config.yaml
model: "sound classifier"
activation: "relu"
drop_path: 0.1
precondition_frequency: 32
adamw_lr_other_params: 0.0014
grad_clip: 1.0
batch_size: 128
epochs: 47.5
warmup_steps: 2900
Rows from block 9, named by matrix and row number. Rows with one number belong to one neuron. Each number is 128 + 24 x the weight over its row's rms, rounded and kept within 0 to 255. All counts start at 0. Numbers have three digits each.
# fc1: MLP up (model.blocks.9.mlp.fc1.weight, 1024x256), inputs 172-214
# fc2: MLP down (model.blocks.9.mlp.fc2.weight, 256x1024, transposed), outputs 172-214
fc1.665:099105117149112153142125102162132115127118123115121119094157098130124117146130155118137149090114127155131104115165138137137055106
fc2.665:196143175144144158115074138132137102125127112138088134135107140151090121161147139081135145085157142124117082086161144174163166153
fc1.666:150148125102150154106104085080118114144166120123129118159104092086196128135111176127120124084147116146107156173156110119169134137
fc2.666:115124147131143127103146140154076136161139088129120132138117099097141099129102112115125128125129137177141085139116163113147120142
fc1.667:103122151110161142113108106090116085125127108149127123149118161113145130117154127115119133147131115138120172150151139127147113151
fc2.667:144095107093141120127096125116108123111150116118116118107159102164114100087102148140131146119163175113143145119121112157180106109
fc1.668:118141094119095120132107142087137105095157139114137124090152139115134115143077113171140145112166104153119101138120086120130183169
fc2.668:086114133143146152129163145112181126129144125109131170124121132156145135102100131137094112129116117139141156121155163146131162169
fc1.669:132104099132116080136143145113143136152108129101151152108162137134100122119127117130205128144162139142165114177080167115151132125
fc2.669:157137127088154099084159180126146082092087135171125168124120113113145100128157167129109109114122091142150129156118137134128119159
fc1.670:129089118120143117113107146089148160093164119081127129126102117149105123144097131146136119162120122112127124147127108127111083128
fc2.670:139121145160149149127148096114149139130124094153166142148128105109090130110138142141113152136099123090119120142162161110110145192
fc1.671:144114152162165128084098134125146088127101132165129108160099148133142096125131130070133099109137107104097133134112148121151113142
fc2.671:139165121127187118115135125109091112112120144141126129119098141103119120093170123106098194123177125125173192153140174132140169108
fc1.672:138126141107129130094095121116135147108152145163189116115157163077114143128120149134093083165070164155134172136136131098185116136
fc2.672:190128125132081115131144117103125079117134167125119142145095146099096126150108124084162170115144120119130164146105178155126137129
fc1.673:127115113166108117153125156111122156141123152091063120143088085127115170079123122129128107108109138109136134100161141129096133148
fc2.673:109115147156098091115120179102148187099160122133119151126130125174120124125146118160103151165123108141080111103148164131094159179
fc1.674:145151132088158129162136106130144113133133130151084138149142158099123142137150118139133096126155114158113141136135099079100131108
fc2.674:099147122158112104158134127123101134119072130149100167152177106144151096104137135094167125107152162117086107097153128159168182105
fc1.675:144169120134081119086126100110098097139134134105117149148118153080103123104090125156101095118138154082133130173166117124107101118
fc2.675:102113176138162140140155147103159106103128155169166151099132106139101107139118141158129118125061139118144111109125100155168143159
fc1.676:107128139087123145137117116096098160136122081141082113165137104143101136148146122137121131114038102101075102141106144124178158131
fc2.676:148161120115155101123135132100115119104152085107064110060096106093110097161148129156138132105152117137139156143159135095099099131
fc1.677:136108139105064121106130168121149123131135148110091159100110155139173142124148142133146120100130105140156146145134157127111119151
fc2.677:149169147077173135111117157129142138123122127124103123123096123097149144183095106082106142121080129086065095169127136132141107114
fc1.678:155157128111155156125064133072137139106173126070128155142177115151126128116107131159122145093168135072124141139175147119129123083
fc2.678:136117133117124106158130153151132143133143143147115126148106097118152127136118092136135154142133172118131093127117130111099115146
fc1.679:158179121103104130143099096094138136108131131108114127159103108091143145094092174106140157101160120125112159159146102135109121123
fc2.679:158137156173137133130122074142132077101122128135156101155112133119100118106136146171140122115121137130097136088118185120120094125
fc1.680:146105133129105129128140116154166130107178112157068147125122127137073117140156124130139102105133093140174164127157146118122165150
fc2.680:108138167185105117112124118122138116117111143114136168128088126114154116063126123120106119125116106123128144128135102126117153158
fc1.681:164194131131121156090113123109129125127133122152153070093143127139143128145090095113143104134074123131141121150131108118117112124
fc2.681:174162126112145150096119079133144100094135152138120121125148151145116147176130127144142139137156145106090100118137120131113124180
fc1.682:123116145166097125165122116148124093103117159134142135111141145133147113135145169079149122139107124123115146102142135099173115119
fc2.682:149127114142139118132105136141101145162106122114139151131148134173101132154140120119131132121171101101121101121145133083105104123
fc1.683:145118092121116112105108145112150125158128125035118150141099126141117107131105128129162092183128145095145143106107134108129129105
fc2.683:105114133125114143128131169137117089160101139109121092129128122105155116111193094120155123099132144116117185106127140138132119107
fc1.684:104113111136122099130117141118107131099118127138141109132154203082135108108170125155132098156121108133163113173114098129142144103
fc2.684:129144121118102094096124147126117123122114144133129112091115085123091120125165137081146131115105156096106130097121146128112107121
fc1.685:125136150132120127194160123122124152121147143108161144178152155181107128116144121097155108121130094093117137110126124127116113175
fc2.685:143145090160133131120120154151150137140109097169183143133098092138112113135149145162104125091117135118105144121145144123117155154
fc1.686:126155101099148168093162101136106161135127155120119154134128119094118147172129111128124094167085114129156151137131126135161116146
fc2.686:114109163088093116094162077110129132166150084124138107167054128114127141163143133135106138174143141131131085136103111114117123144
fc1.687:108126067165101117135099106093145120150117131127172130150134121127121141151126128111106107088139103145120128094139150081113080123
fc2.687:141158171132092092114117110134148127139158121120154130093151155142149119133132094155135140124094151170126147133110075176113154140
fc1.688:116148085079103132157139120118084135143163122085120116129143096112128137134134151119112172116115157091136142100098144120122130149
fc2.688:131128137146128139114103149112108150170140118121093138137105135162175100091200105101119166120132124143133118106168105128124147126
fc1.689:161111118122148120138118142162161118158151154122127164110151093160111148126188152124157137122107085164109119147108115115082155110
fc2.689:074121118130155095108158186119077129153119084085114121119149110098099160153172166133132085104114142156163137119123127138090185125
fc1.690:123081157157090129096165129119120103124180127111136120126124151101135131140080129149115116132121066098104111109145146092131091140
fc2.690:109146130151126079117108144116128093071094140112137123106175095127106114134191114125163099114117140119127081123106183109127154126
fc1.691:115134108136143114112128114096103171133126120132122095162116115185152072171133146131123109141158080141119163101152142120143132147
fc2.691:118115164160106184135119120120129122175172163088121119164112170066136146140135112116136121148136184137120130133123120129102134154
fc1.692:141100137140138146055089160125187108120116116097154143126126119112115119135144134173154122105120132084151178126131127126166105115
fc2.692:082120112153128118088122140138125151124159088107136177101105125103131169133104104087122135134126142109150114142104152153160121096
fc1.693:125167137181113118121171119203059070130118137129167140156141106092149158130111142117096090122118129119149166121110124109168141111
fc2.693:132154107128179135111147161158096094111157118121129132112089136133147125114097102099104066109101131165130129128087093126111154154
fc1.694:142115100100133146097112159170116148131117147114186124157120119134096140136161129162128161155117136128097150152155129127140138132
fc2.694:118127075120080136111116162109143106129140153102133130109120130071163120094162117139131118133136126060127109144141146105115139139
fc1.695:127108108146073165129092108129083136105077112100120102153158128137157107142124112164126183160148084156123158135093132089119115132
fc2.695:146141142135149129141131108155123125121119127126148157125122120113118142125138114118149124115158186134143158114124128142150111126
fc1.696:121138135129126138113100126123109104136096095075153130180125133091137118111086100184123100098112107167137138113125148106106131168
fc2.696:180109154150094128150115120140140127162153128147143096114137118095140144150146097131114169134133155132114119114121096205124138167
fc1.697:104150133160140096135145150094138143135123151116101132113156139113105102126163136126112093149143133128154159151136132089150112163
fc2.697:111141133120133126144131140154138098146117104100147111135121095094111147158083114136125116103145128100108150123093183111148121154
fc1.698:157137136106147163120169105100134097167171123136130164145190108145156124125167109095086161133131067125067158146124113098114117112
fc2.698:116122109126124137130138091139097106113152103106116143143155153088153172147104102121099087155111112081145133066118129115189132140
fc1.699:122126091129114101128114133129113140107111106114137107095113123160129095127103100158160122128105138142137163132093120129147130101
fc2.699:133100131161112094133145110133138123103123115133111133134142127069159123122150159100137125117128112120094132154119134118131172135
fc1.700:100147148113128093089128147118093101174157148131088125110168124128087134160076132136109087122182117146145170078157098109153136149
fc2.700:143141092133132173123110150130104111111123148107079145102149157144119128119103095111112085131123133142166152183118111138133131122
fc1.701:140088110156138109090106130096071101129152133106101205155169128154169124122128133121113159091087119157129096116084136137100140142
fc2.701:129089113178148177087138137133074122087144148125104086183105161108144128152101155141096148134160119155131145104106107124130094161
fc1.702:151118137109164118142156091140169117118155122122088149110134103117100084130136121149114129137070148127153102138140134118110120143
fc2.702:145081140101148156136093085116148131121138139133125110075182139138102170111151130153172156106133143092158151112137146114167130120
fc1.703:094115141125118133104121111123084122073136110154160135151132145150142131137102117104088148124115167105091135155134180119116112116
fc2.703:107145166138110131154144130119122116139185112134106130165172124164109175105130130146147113161137136134144125117120171114138127111
fc1.704:146150173146134133142102144118099110131128095136138077139094163147172077166152106098137120163153137133155130143143151115143107100
fc2.704:126090110105137099106159117142104115125119111176159148134110128141172123135083094121135097147140123139137137120139090099085075073
fc1.705:175133113098090118132136096127137145178157123117131144143128130160107117133152121124145173136099130132097163147087108137152141123
fc2.705:131146131162156161148121153139150167136142158114171115124157159098130134135154084125147122161126123107158151147138151129125117135
fc1.706:132107118126103138110125162129121118114106144143123118124120121065138155160125122159155166101166111154111135090152146117119118083
fc2.706:134147112106120091145108144136135077096115098106137152145117101054139145107125089144113125146147186101122146139099125134140107147
fc1.707:117133133172122117125127093113088061153103121128099138131112118079100146155138139135116156142061123123144142118123108119138070125
fc2.707:129142117149144097105144122120125122143107093110112135107154112124078083128156118150072109107051141136197139085123139160132150125
fc1.708:118170106126133125128160110106116074160126083135093102126135121094159153130116102132094112101175124148136154111170112118104160142
fc2.708:135131164135083118129125068133153143135133178107160134119131158108122084124094100130114162098102114154114133123165125120184104150
fc1.709:106132113165134145148148069156092106109097091147101135132093083093118113119160161157105115137132107160120102141098159128134139128
fc2.709:111114147138146135115100181130103153143153144095164136111129115181083149131189105092134092139102083115147113118126089179114120145
fc1.710:140157114148130091116101141114075149130140144157125158120128138158150145144141138106146148133139137143135090135131121120138103146
fc2.710:105083087124115070168135132094113158171109126136154120153140143106121132141158154115157136097167123125127126149114144091122133130
fc1.711:138116130100097113076132120118146139136113132162141073166145118156136106160133152132136128086151105142142132086118119165170136117
fc2.711:120146126135119140126139144124160125154151093124131133115129126168144142107056108145110138086067126169135137124107073154126145139
fc1.712:157127169112142141147098116138146143133102119152121123133089132137161165137122120131163087148155122100084145135142153116135113123
fc2.712:109136089133126156140119124109111133114134114139089132186124148108113115137134104124162123121114110121090116150117126127080127132
fc1.713:152109109152178094168144153126131171096112097143171158162124130119175152172125189168162138177153106108152149132153115112155123126
fc2.713:098111096094113123103096175128164167149098150138143132126146153129131119137132081155144138151119180139128147131153096123136120139
fc1.714:157135101144117184119152126108118113126143099119141132110150153116124188137136119155186110149157133127156139145111087138118113123
fc2.714:139148170127129113137121176122058142101115128141130111155113079109142100111162135121087091132114118161108140111180143134148133084
fc1.715:110120113147129111124103134136138111139102137112084167115114148121113112150114136152126125095144099104135163116117148110129120047
fc2.715:155137145128125123138139120110123124146118156105176165128141134100158116137126119129115146095067118140093125119103119159107126089
fc1.716:118140132110083118184126102100119151105080139124106157168144127100125106117122153125102117139092131117085097117127165104099113113
fc2.716:110140142094136108114146108127155146128104114132121141127130153161134110120111130149143154104122081152106107120106165126112089125
fc1.717:157138177117103113127120099150138067133126120142131130151140133152118110155125122093111143170124157156093089127145172101092121131
fc2.717:150166086137163096152125172100130132130125116137147135123106145194154101125132108115116094142179101131137142111127150144142092161
fc1.718:116127114135173104111160107141129169082089133068134120124133104127126113149098159117096123105112139174150155160127143099113133149
fc2.718:089120126128109115175155114121136156124127110089151154113170086099117148112110141115156150122156101151154137101130129148111094117
fc1.719:134114147134147120135092145150087124121111120118156164114134134098088140076121105080123108121119126131098052100153153155104100144
fc2.719:128118126148162111122127137149145109119137144202118153117147069124147078131156121123147170143129119145122145116122120181151146109
fc1.720:133142118129145079121142165098123108178106143140146170145078125132165139096148133139126119121121123145141159088095130090142112126
fc2.720:113130133107140141129129104106138130120134134140137112134106147149123105178136133122150094137152099172152125177139116100136144129
fc1.721:141175098153096156147099133115146123117169128099101108135112098108108123066140115136126190114181116190122135123104147106158101139
fc2.721:098144121135161159139119126138150144130072135145158145113161064159120144140177126117166126140107153122152108094130082152129168139
fc1.722:116173119142163115074131128115137149048118150125111188105148118121126157146152129122163118100122119127069157098104130125151159134
fc2.722:172115130134151150118132081153137137135143139124076130153149137126094112129088154132198129128195157181157150141080118102107122153
fc1.723:157166158149169074150168120107130141163168106151136124094115089134162096119107172094157107128141117081127145119184091118132152134
fc2.723:126109117113162119125131160119102134138186134116148126126136166095110142117109132117096103128121119133156153128106138104139161157
fc1.724:145129129095119123103102129148123137148118136105115119118145131129155156175153101139145162107114123171097142116091099119142117154
fc2.724:140122124102116094174185130104126129126121120146124139131141115150126124094105090116132121136112104081104103172152142131154123133
fc1.725:110139088163113122074129110084128167141117112125090170116128143133130099075177120144112138120155128135096129126100140121154126090
fc2.725:122129134148119129151153117142099131142133135126116109117119125120084115112111110142105145166095101117080130152104129161131111123
fc1.726:158125141162115141166164130095095136151114121175075158141097130155098100114128161092087102172122127121134110116159119133145143148
fc2.726:126109117106111129129120128146114104131138137135160076154146118170132115149112132131157141132080102078108127152114088117132122158
fc1.727:076185141148172119105144139118096111142114150150096107125116127135140151131143138116105104132116096111181133133158110126116161140
fc2.727:151118125115140144139170131153137107124094081131166162136111148078079112154131170116127122098080151092139189177077128093122137075
fc1.728:128144096174140129182162107147150107148121122123083101124157131123113102142135147118085157109109153117122109172138116119174131160
fc2.728:111160098117120133146107124077149134113151131150122122123120169201185128186124134105111143105142119112126121111155148117106124142
fc1.729:142140148111144158128156147118154144125135114112154120132171126107121116165161138116128113156134110162103120156130139129105109128
fc2.729:113085118161130153181128129147130148134130097141099125123143120159120113116183123116133124122167141145119115183146161123113123128
fc1.730:122146108154119088119154119096117154065118094117135107155150086091107148119114102152099109149121143133121106132092097149150091142
fc2.730:142154100134113130120091130128157142108088113136137154105149137105108121166112152149112130089145106135106073099089154177137136107
fc1.731:106116139149126121115094138077159171185125142122090166154116143116094171091136158148107147133110154167175123179150122110128128083
fc2.731:100168091149111103157111119114174139161118174099102191145104129097143102154102114116118124152132176144128110147100112112115069137
fc1.732:107096117105151179156136130135157133144181125123166109102165112102151132136096163131155131100108119139161143077136103121118156123
fc2.732:109122161119176138160136129121143173106117135111130126138082136175150173147133126127130128101153122117179139148140183141095135152
fc1.733:136107110150108122091153128070111127087115157080142157143148095112113139123126149113152122114123111125108117113134108121135119128
fc2.733:135126133181104107141121110087136165147121135146105112145188152129149154124151187114085141160132129140144135100147101148142133092
fc1.734:130125108104150120106163129113130168129166136119146111131138074136118169168105120108113136142098121136124129147176164132188094092
fc2.734:090151101153159138131151141151147131147102133126129143120130141137089185101133128141128127136137149080125146140104140162098129132
fc1.735:139146144129140135107135130175143127139125130163129105177120133144117173081094135121139132152131137100108134143149134134114146136
fc2.735:133132111145147172106120116106109144153153148138084094153139163171144110096120133150162134115127108138146179113142125135098119097
fc1.736:120089152128124115173132125124127138078106165119132131152142143153081175145135121126105140165146097094122146085111121124127123147
fc2.736:117173128136167073148145114143156081133135133144143121119183100139092127117130132147103093138140133106106146123100126073165137152
fc1.737:107115155151130093111125120121143133158131111154100095120124149138105126148095130124112133126191124108106175114148112104127138149
fc2.737:169127142106103167125113079124146134139187109148140175158123130140126145134125143121188121119150077123155114127144174120184169128
fc1.738:121142117125124120096130133141101132100127158120139133162147137131117110158137129133115120116136108109084140144114154114098132108
fc2.738:064099119147117145123137126121130148132107138132123108139180203075112095110073139137142151129152141098102112168047131160137124118
fc1.739:120145080103072153154115122108107174155156095145107120105090099126115133089103119133132135119203143162142139105115090123109138150
fc2.739:105116114157132152147141129151105149127148124154150133099118060144121129125255139157146164101150113136150152127149082132092148132
fc1.740:127089135104134138140125164130118108114129115130116116143125157140138114123136127153124180140124121135144158140134184109122098151
fc2.740:119088107108170179174158113134120127093129115147122138172120165124175102147091113130136124145123116131166137158107135126141110120
fc1.741:114178141151125127135139146158119118142141113136123140097086089116132101142093168131133088099131119125185130081114110112130143145
fc2.741:119104100154150141121170156112144096118150119132115139092124125114149174121138166137153095154124100138122118121129146084116148094
fc1.742:162098142138139131138094139159092154125145139127119150096144111129127125179102114122142130153165149124139100131118155099138110138
fc2.742:093147133125163087121117184148139093148115133105132122138076128152127148132129128153117114157173097144186134131130138116116146132
fc1.743:099142146095114156080145104128103116107154146130111124113128139103122127149141196088112143143128144144159136097124120120107114164
fc2.743:166108154124118159096131114108155139167125107138148137122156152143153142117150131081119107118129088142128124132151185125142095149
fc1.744:131103129109115116142108119120150147101116122149173125108144132146085109165102128134157120143153153161139097129119112134177162150
fc2.744:143169138135160120183155092162120121184215118109119092160106120083151146120109102141157146137124107111109126132124131115118129111
fc1.745:162108133174163151173124141135142132077146132111159130135153142180111130072103133140112160102092159149079134162097090117133125109
fc2.745:129088124131163131134114129142128104128132101123109128151157149142115133118117145139173174132113081143106136113121128113146134125
fc1.746:145157099105140115143139139155157127146147168120076104152146114134111135164110181141123109160096117168143136108105130151110132130
fc2.746:089113114161108115135111189132132121141138088186153124062149148092113144131120138132127169134114177123161131087138184118172140081
fc1.747:165149110137095092107127140145142129108121094158094118153113151137137113139091126138133162131178102117137134141107128127128138137
fc2.747:090094166092112115133147133154121099117129136074128125122090141060123160120137107172133125117122108145128137160176160103135138093
fc1.748:073143132145112149128119159135110175087123131111130147121171122130122150150105162180131109168137149119122113077104130104136137131
fc2.748:103161106105118105125109116132104126124132132118148131088121119118137182088125137133123097145158151110126142159115162098153116141
fc1.749:091109087131119166139065147102096109129118121074101144134084130092135095116116129109157103167127123140099163112123100127118152164
fc2.749:122099102136093132136098098180109145140127120147119166126084093170094134121114174126123117157125130136146121118122165100116103126
fc1.750:107137153163105139131122134132145155144132142096139154121141151150118134168130118126131114101096131126122132117107141082135091101
fc2.750:156161135129134110126129147143141118142145128134121188172147120123186153157144145062119149120139155140133160147093140104109115118
fc1.751:155143123168118142169126143101086127144116116131124105162105118147104118154145144153107108121192077176151127195150110125105110075
fc2.751:160144147120090099111114108152128067106113114148140098141127133127078154169165104111085111128135130139119116136089126119128151139
fc1.752:146163103136111081126124122113147130102111101124099106167148140141125115141067145170138170139144083064121133096107133141138130103
fc2.752:126128129160131141086137132130108114154133121139138147127107154120112135112123101129116116151088112111093107179107116104150118133
fc1.753:149105097149136120137168089149124126120114099097138139131135086144145113071153177116120138129132142118126113168121132134117125100
fc2.753:153141092100164158156149111132159111148143097132135154126131168117074090159129148137181144137127133136155061129112135097121101134
fc1.754:192128127106115104154087153101117095166122119104121178126117127127177132147129122134143137134127111133083132137125131128100084155
fc2.754:105118131155092164145098116094081156107126108124148110133111134141136115152171126123144138129128113143124093114101167142082126125
fc1.755:083126129096162079124120125148091112130095148165053124140153125129091143109096126090152176145131107137110123119153109107132103109
fc2.755:172140131192179098137168137081118099098127108149175125144165112134125086150193090119122122113125131101096136098116114189144134120
fc1.756:111132121090161161157077128143129138089123121038114159126107098099118123145137121157118143107097149123127104139134153089122103095
fc2.756:122125120140135147116123154126117192161124132115112114140129114118149116196117175102102116123079115157163126136114163123163095132
fc1.757:159161139133136121116140115122179107120131098131140135192092189110186080134135133090126090095126151128137086156091130104130100130
fc2.757:131152143170130156104106158098133145169112139147138146107122111040103125158144196135133105077121121143120140143109109123116152129
fc1.758:162152129141136132150148106114122121137133123129124139131125129138083096142112154146137146109172111111065106124125149119159117148
fc2.758:126141150150089168124141145120098104137090124146159122162152173060103108139137109131115138130161139159141159149127142152135139171
fc1.759:153162096130080109097111139104100076130133129102122137123128141134118086134148097116114130095145175185178124104122121105165149142
fc2.759:129107163114071134147130116127132109113169134137142095105148126125168129150170138123118163150139085142112171143159117133114131149
fc1.760:126087095138140056155137107104121116147123125117077118103133147089159139128143139160158148134145148103143164101130116113142138082
fc2.760:106141112156149149124137146129142113162100151095102136147068099142121162148115132133132136158138030157118156140130117131121108102
fc1.761:091087134138107084141167116127097189151139110103089125132056155100105128114127118137122136096137117109113161117123145137127129082
fc2.761:167129153160151144114114120104181192096084164094115138163092137089167140110124102135141122151144177104084154149107130177117136093
fc1.762:103142147159150111163106114147189134075135112149153133134133136140090140153093106107131152104141093119123152110157118139154119129
fc2.762:094080155154129117104146151134155124124164133113093119127123202117124114141078108125140127155155151116130129143141133134124109107
fc1.763:128114127101130092134081097132129165100117135161151080140105172137124138100143156109136108153130113141132095120096163136135161095
fc2.763:144125119138134135081144131140125142146131160138122084138106125191084161112133150116117141103112132115104121096112126128118136136
fc1.764:089110088100106154146098131124147142153133071125107145118151108119138156129155110139142107120122129105064127164133112100126130102
fc2.764:100126149120103117171103082111142159131128134091111096145161104122137149092117127142147116082161161131122081113155125110137128132
fc1.765:131116090095118151124085153171129128147114146090145117094146129128134125109097128158097096143104118095117153136124129114107129147
fc2.765:104130116108154114112135142123128106151161133127135149149108093150167170082172144115118160124139109162133128133107149130136149118
fc1.766:089110152103111133074158111129112113091158130090172143133142139178112150143103124097132127130135145136131136113141145137156127118
fc2.766:093172128069105123107075112104108099138089137125165139151160146104105151116119148112086133166160164115123145125118105172145101137
fc1.767:113103107129111151113159130133147148134121098117109114146102109170180138111102161132156095115111155089104159120078136115121118130
fc2.767:117138117130120149123134131125135114119142121102123143110120147076121129090107127102133145106149118158119148187114175096104152163
fc1.768:120123126101114120086159098095106124122113139154103100094149124138109112063137146092109151126128107119133106146113100121127100127
fc2.768:096130132130118108152180154124101129143130122134134169119118161143090138071129138176104115118130145172116167130109120145110113100
fc1.769:138118129103155142113109124129116156134170147090123184160093149121162192100133102150147141094179112129089132092122149131115127124
fc2.769:136132164157088146077141155069144153149111120127110111090151126123157130152112079144152164073137144134124162136151120134112094150
fc1.770:128149131125115150094169121149139153140134105111129136148137109127151168148115172143144151141066102134158097138096138106128149096
fc2.770:140099081120081114136124155131115090097159091146171147139148140154117103134157139145175060132184093122120140131135091110127115136
fc1.771:116130130140128159131127112107130158099147149194144094197141124109118109122158163130129099093115123114148123168087121176121090130
fc2.771:160131125112099090101149107115143144134155125110077117139127145190083144102149150124140102118132084135105096145105103103097127120
fc1.772:144088138093150084129157108117170123136137158129138146125082099132121107154122143117127126142125096128126130169115167129098126092
fc2.772:121163130116132125162149138151108146144078130108114147109158167139140105125105134133066168103119121172096116087159097138133127157
fc1.773:125111129130129121137102107129139148133100120233137140160117155140205148124095120139057119140125099086136173141149114082128131087
fc2.773:119157156128168085103146130109133129118100119145133113123096156158170098118179137114113108109120131122143101130125105100122145126
fc1.774:131117154142156145172094150133125162129128116127131085092115155111096143114108133124135090120161159109129101114194162129106123111
fc2.774:167125139149088098136131143099171111127176131128124152167139150071114157140149141130155133184141159146143099121094137126149121090
fc1.775:131093141097122117184109155139128153152122102138126110102141132160117118135117130122146101163156120127132142134141117133108088166
fc2.775:108107080114107178114132093147137173138097107162190170145156114119103111113114118129148163141123145135144124143173138166110155128
fc1.776:138132145119126092142143124115104114110115138118081068096105111116078158117118145165131127105136107114180151137106151068089085162
fc2.776:138076147150163104151098126145136134127139112110117125124112077088141103158129140126116145118145115149113159159119134128138148121
fc1.777:127105149107077153095150138106061063075114105119120130117118104106149125128131126135101137124116117168104135138114122116136175117
fc2.777:083145131174116143143155162142162118156109106081160131100095109145132116137168118142117171079136139118171123106111139116135128116
fc1.778:146182111119110145122099106138157124135126136123117147071111123158105069164159109103123141090084116145118176144133131127135148134
fc2.778:128109137154156099110181135136196116108173147118165140152132110130111181102106130109139138108151193098119130139119131136124138101
fc1.779:104149135108163132147118143156114141138088142155134126141129094104152144209104120108125121137130103118114131122114110106116152101
fc2.779:141130073156172095145149131096070129128129124148149127149116144179095180132122110100118136093121125143139088125149129129100163115
fc1.780:116123133116101127131096149083108127103094150075118126132134103104137118122118101152145118145142170132091133108136102134075091120
fc2.780:122171151130093128161114130162159166137184111154165127106077127125110177156124081136172125161120146111162110130190138146156134136
fc1.781:138097169119136120123149151133101142123094155122108129146213101117158128162168146096138128140118103089144114163146145124118095119
fc2.781:148113100144149155125159123133086154120093148091147168136140092134133115147132126125171089130149119093142162128085183130117114117
fc1.782:127147116116098114179126099106160096090125115156100091105121110165107106149130132172132077102131147129094144140167115112109142102
fc2.782:110128155119170135163117143177126116102106141133114062098083140107122136154127151111122140091099135190139111117128138134137126124
fc1.783:141108115111145162115148104184131110116115151125119147136140150105134143118095123107105125127178125104146100137078118119114134121
fc2.783:102124121096145105104166126163100109137096116127104124130156127116176116108112093134089152130125139108141111120129132120122129123
fc1.784:162168164116130152125132112135164144097129112100139159083114116102147143155120112136127165116132135102107112120133141137142118153
fc2.784:119129087141148128180134151145137135118102134129133170122134105129128157156124136126178153116140135142103119136110135121142143122
fc1.785:119136107096092116121098130124107102155152135113094145108143088123110129129111143110116098132079083104128104119114134110072130114
fc2.785:120122118131125129146164087143068144163083136135108117138161070117096125121134142152137099090096125123082135118157127137126135098
fc1.786:139097159162172127139118133115160069095117141158138149163120080124143134115130165131158185129130073148125119104136112145078104099
fc2.786:150125143113116155152161146130148092174126139124155165122119148133101133097107123101145112156132100159161100146112085137167170139
fc1.787:109101120139112114148120095133150130096178100150142134119119137093116140140141118053108112179122104135140116130116102108160143136
fc2.787:141167116096118153129093124137114079074142117160142109094160097129146146110107150106128134129125142155125129169115135176146085133
fc1.788:130079115114141160137133129119155123126090166157132150119144177107144116085076177131138101126167103109160120162126144095131171128
fc2.788:141122140127121182116138125114075095058150130099113173151150119062159119110152133128058167126106152109152137117143151098175119145
fc1.789:146145169137135108163136151099137067165138132138152122200137108120142094126155110151151111150141134151127159174153103134143153140
fc2.789:141126164114101146144132102102143129149120117119121144105141103146118159092108149169076116092132059100130116126178114115141141077
fc1.790:127104130113111110085144171125143110115157123168135083126106128124089116127100151117126148112098122122126140139108163116115134087
fc2.790:154138135121089100137136129107120153125133111118112097135137103092143100092132159113141171114140141124129104122157115134138083129
fc1.791:127135141147143126092130117102129097138122107115138144140118095132086066108109125146125140152123073140108149164126131106157082135
fc2.791:168112175149104100153161086134123109104136088061083102153173101152165105148121108113148106124145124129129104180132152101114147136
fc1.792:125120146136122135132130118092152119151127143139123135062138087143097146154147154125143117111157132081119085183176119093127103098
fc2.792:121134142112116147136095124105115135113112150174102117146155151134133080103104165141122193119136121160111140094150117098125135101
fc1.793:116123104099136127149102089116120159132107128135152123165129083148124099109110166126118094146116108118098091093139142116132135165
fc2.793:090098117156126119103138131082114093136115074118149103105147095150150142134116149126085132175140115151158100100105095132162107146
fc1.794:106113182138112180097121102120125119097171116093132149109135123118082128095116129138105118133128132115104193146150094124100144161
fc2.794:143116125175109140124089129191162132122129148125103143112120097143190119111151128155125145105154110151138143162149154094123102139
fc1.795:112112127119116105113158135137133089117146157142145146130139139125098131117151174158146156129115155157121158149148089131126154110
fc2.795:175147091142134133117093084145148128139153144131138111137136138084128078114183170111133107146137147136051128143137139113157123131
fc1.796:119165166129139111120136140173116170083177145109097096148109124160089132148147148134124133151158109085128127134135107097138105157
fc2.796:164130150146109112115140142119138105169103098117101100124117097172136134090110149181133144137181210123120098096094127118116163115
fc1.797:187126173095165102104081121165131119127110103135151099103154142150137111137100152131167136135099131147136153148095133149117133147
fc2.797:140134127138126152147141115125103127119115128115147102107137106056128133130111134154112115162121162072159139129118109120132119174
fc1.798:118116100098112146108144119104111151149128100148113109105118106160154143148116083120112148136100104156099161130099131121094107156
fc2.798:164146132124178165122109135114121097117150135119135079102120148115131170110096164114130118129097143161074127118099118107154108142
fc1.799:151132121145103136136136099122142128126158141141116108134113135119098122133132164174118146139148126142139141188072099104135157139
fc2.799:155149082074074182146144116110137150125171065066109112103131144041123104108160143184125114128109102136094125138082134140130142140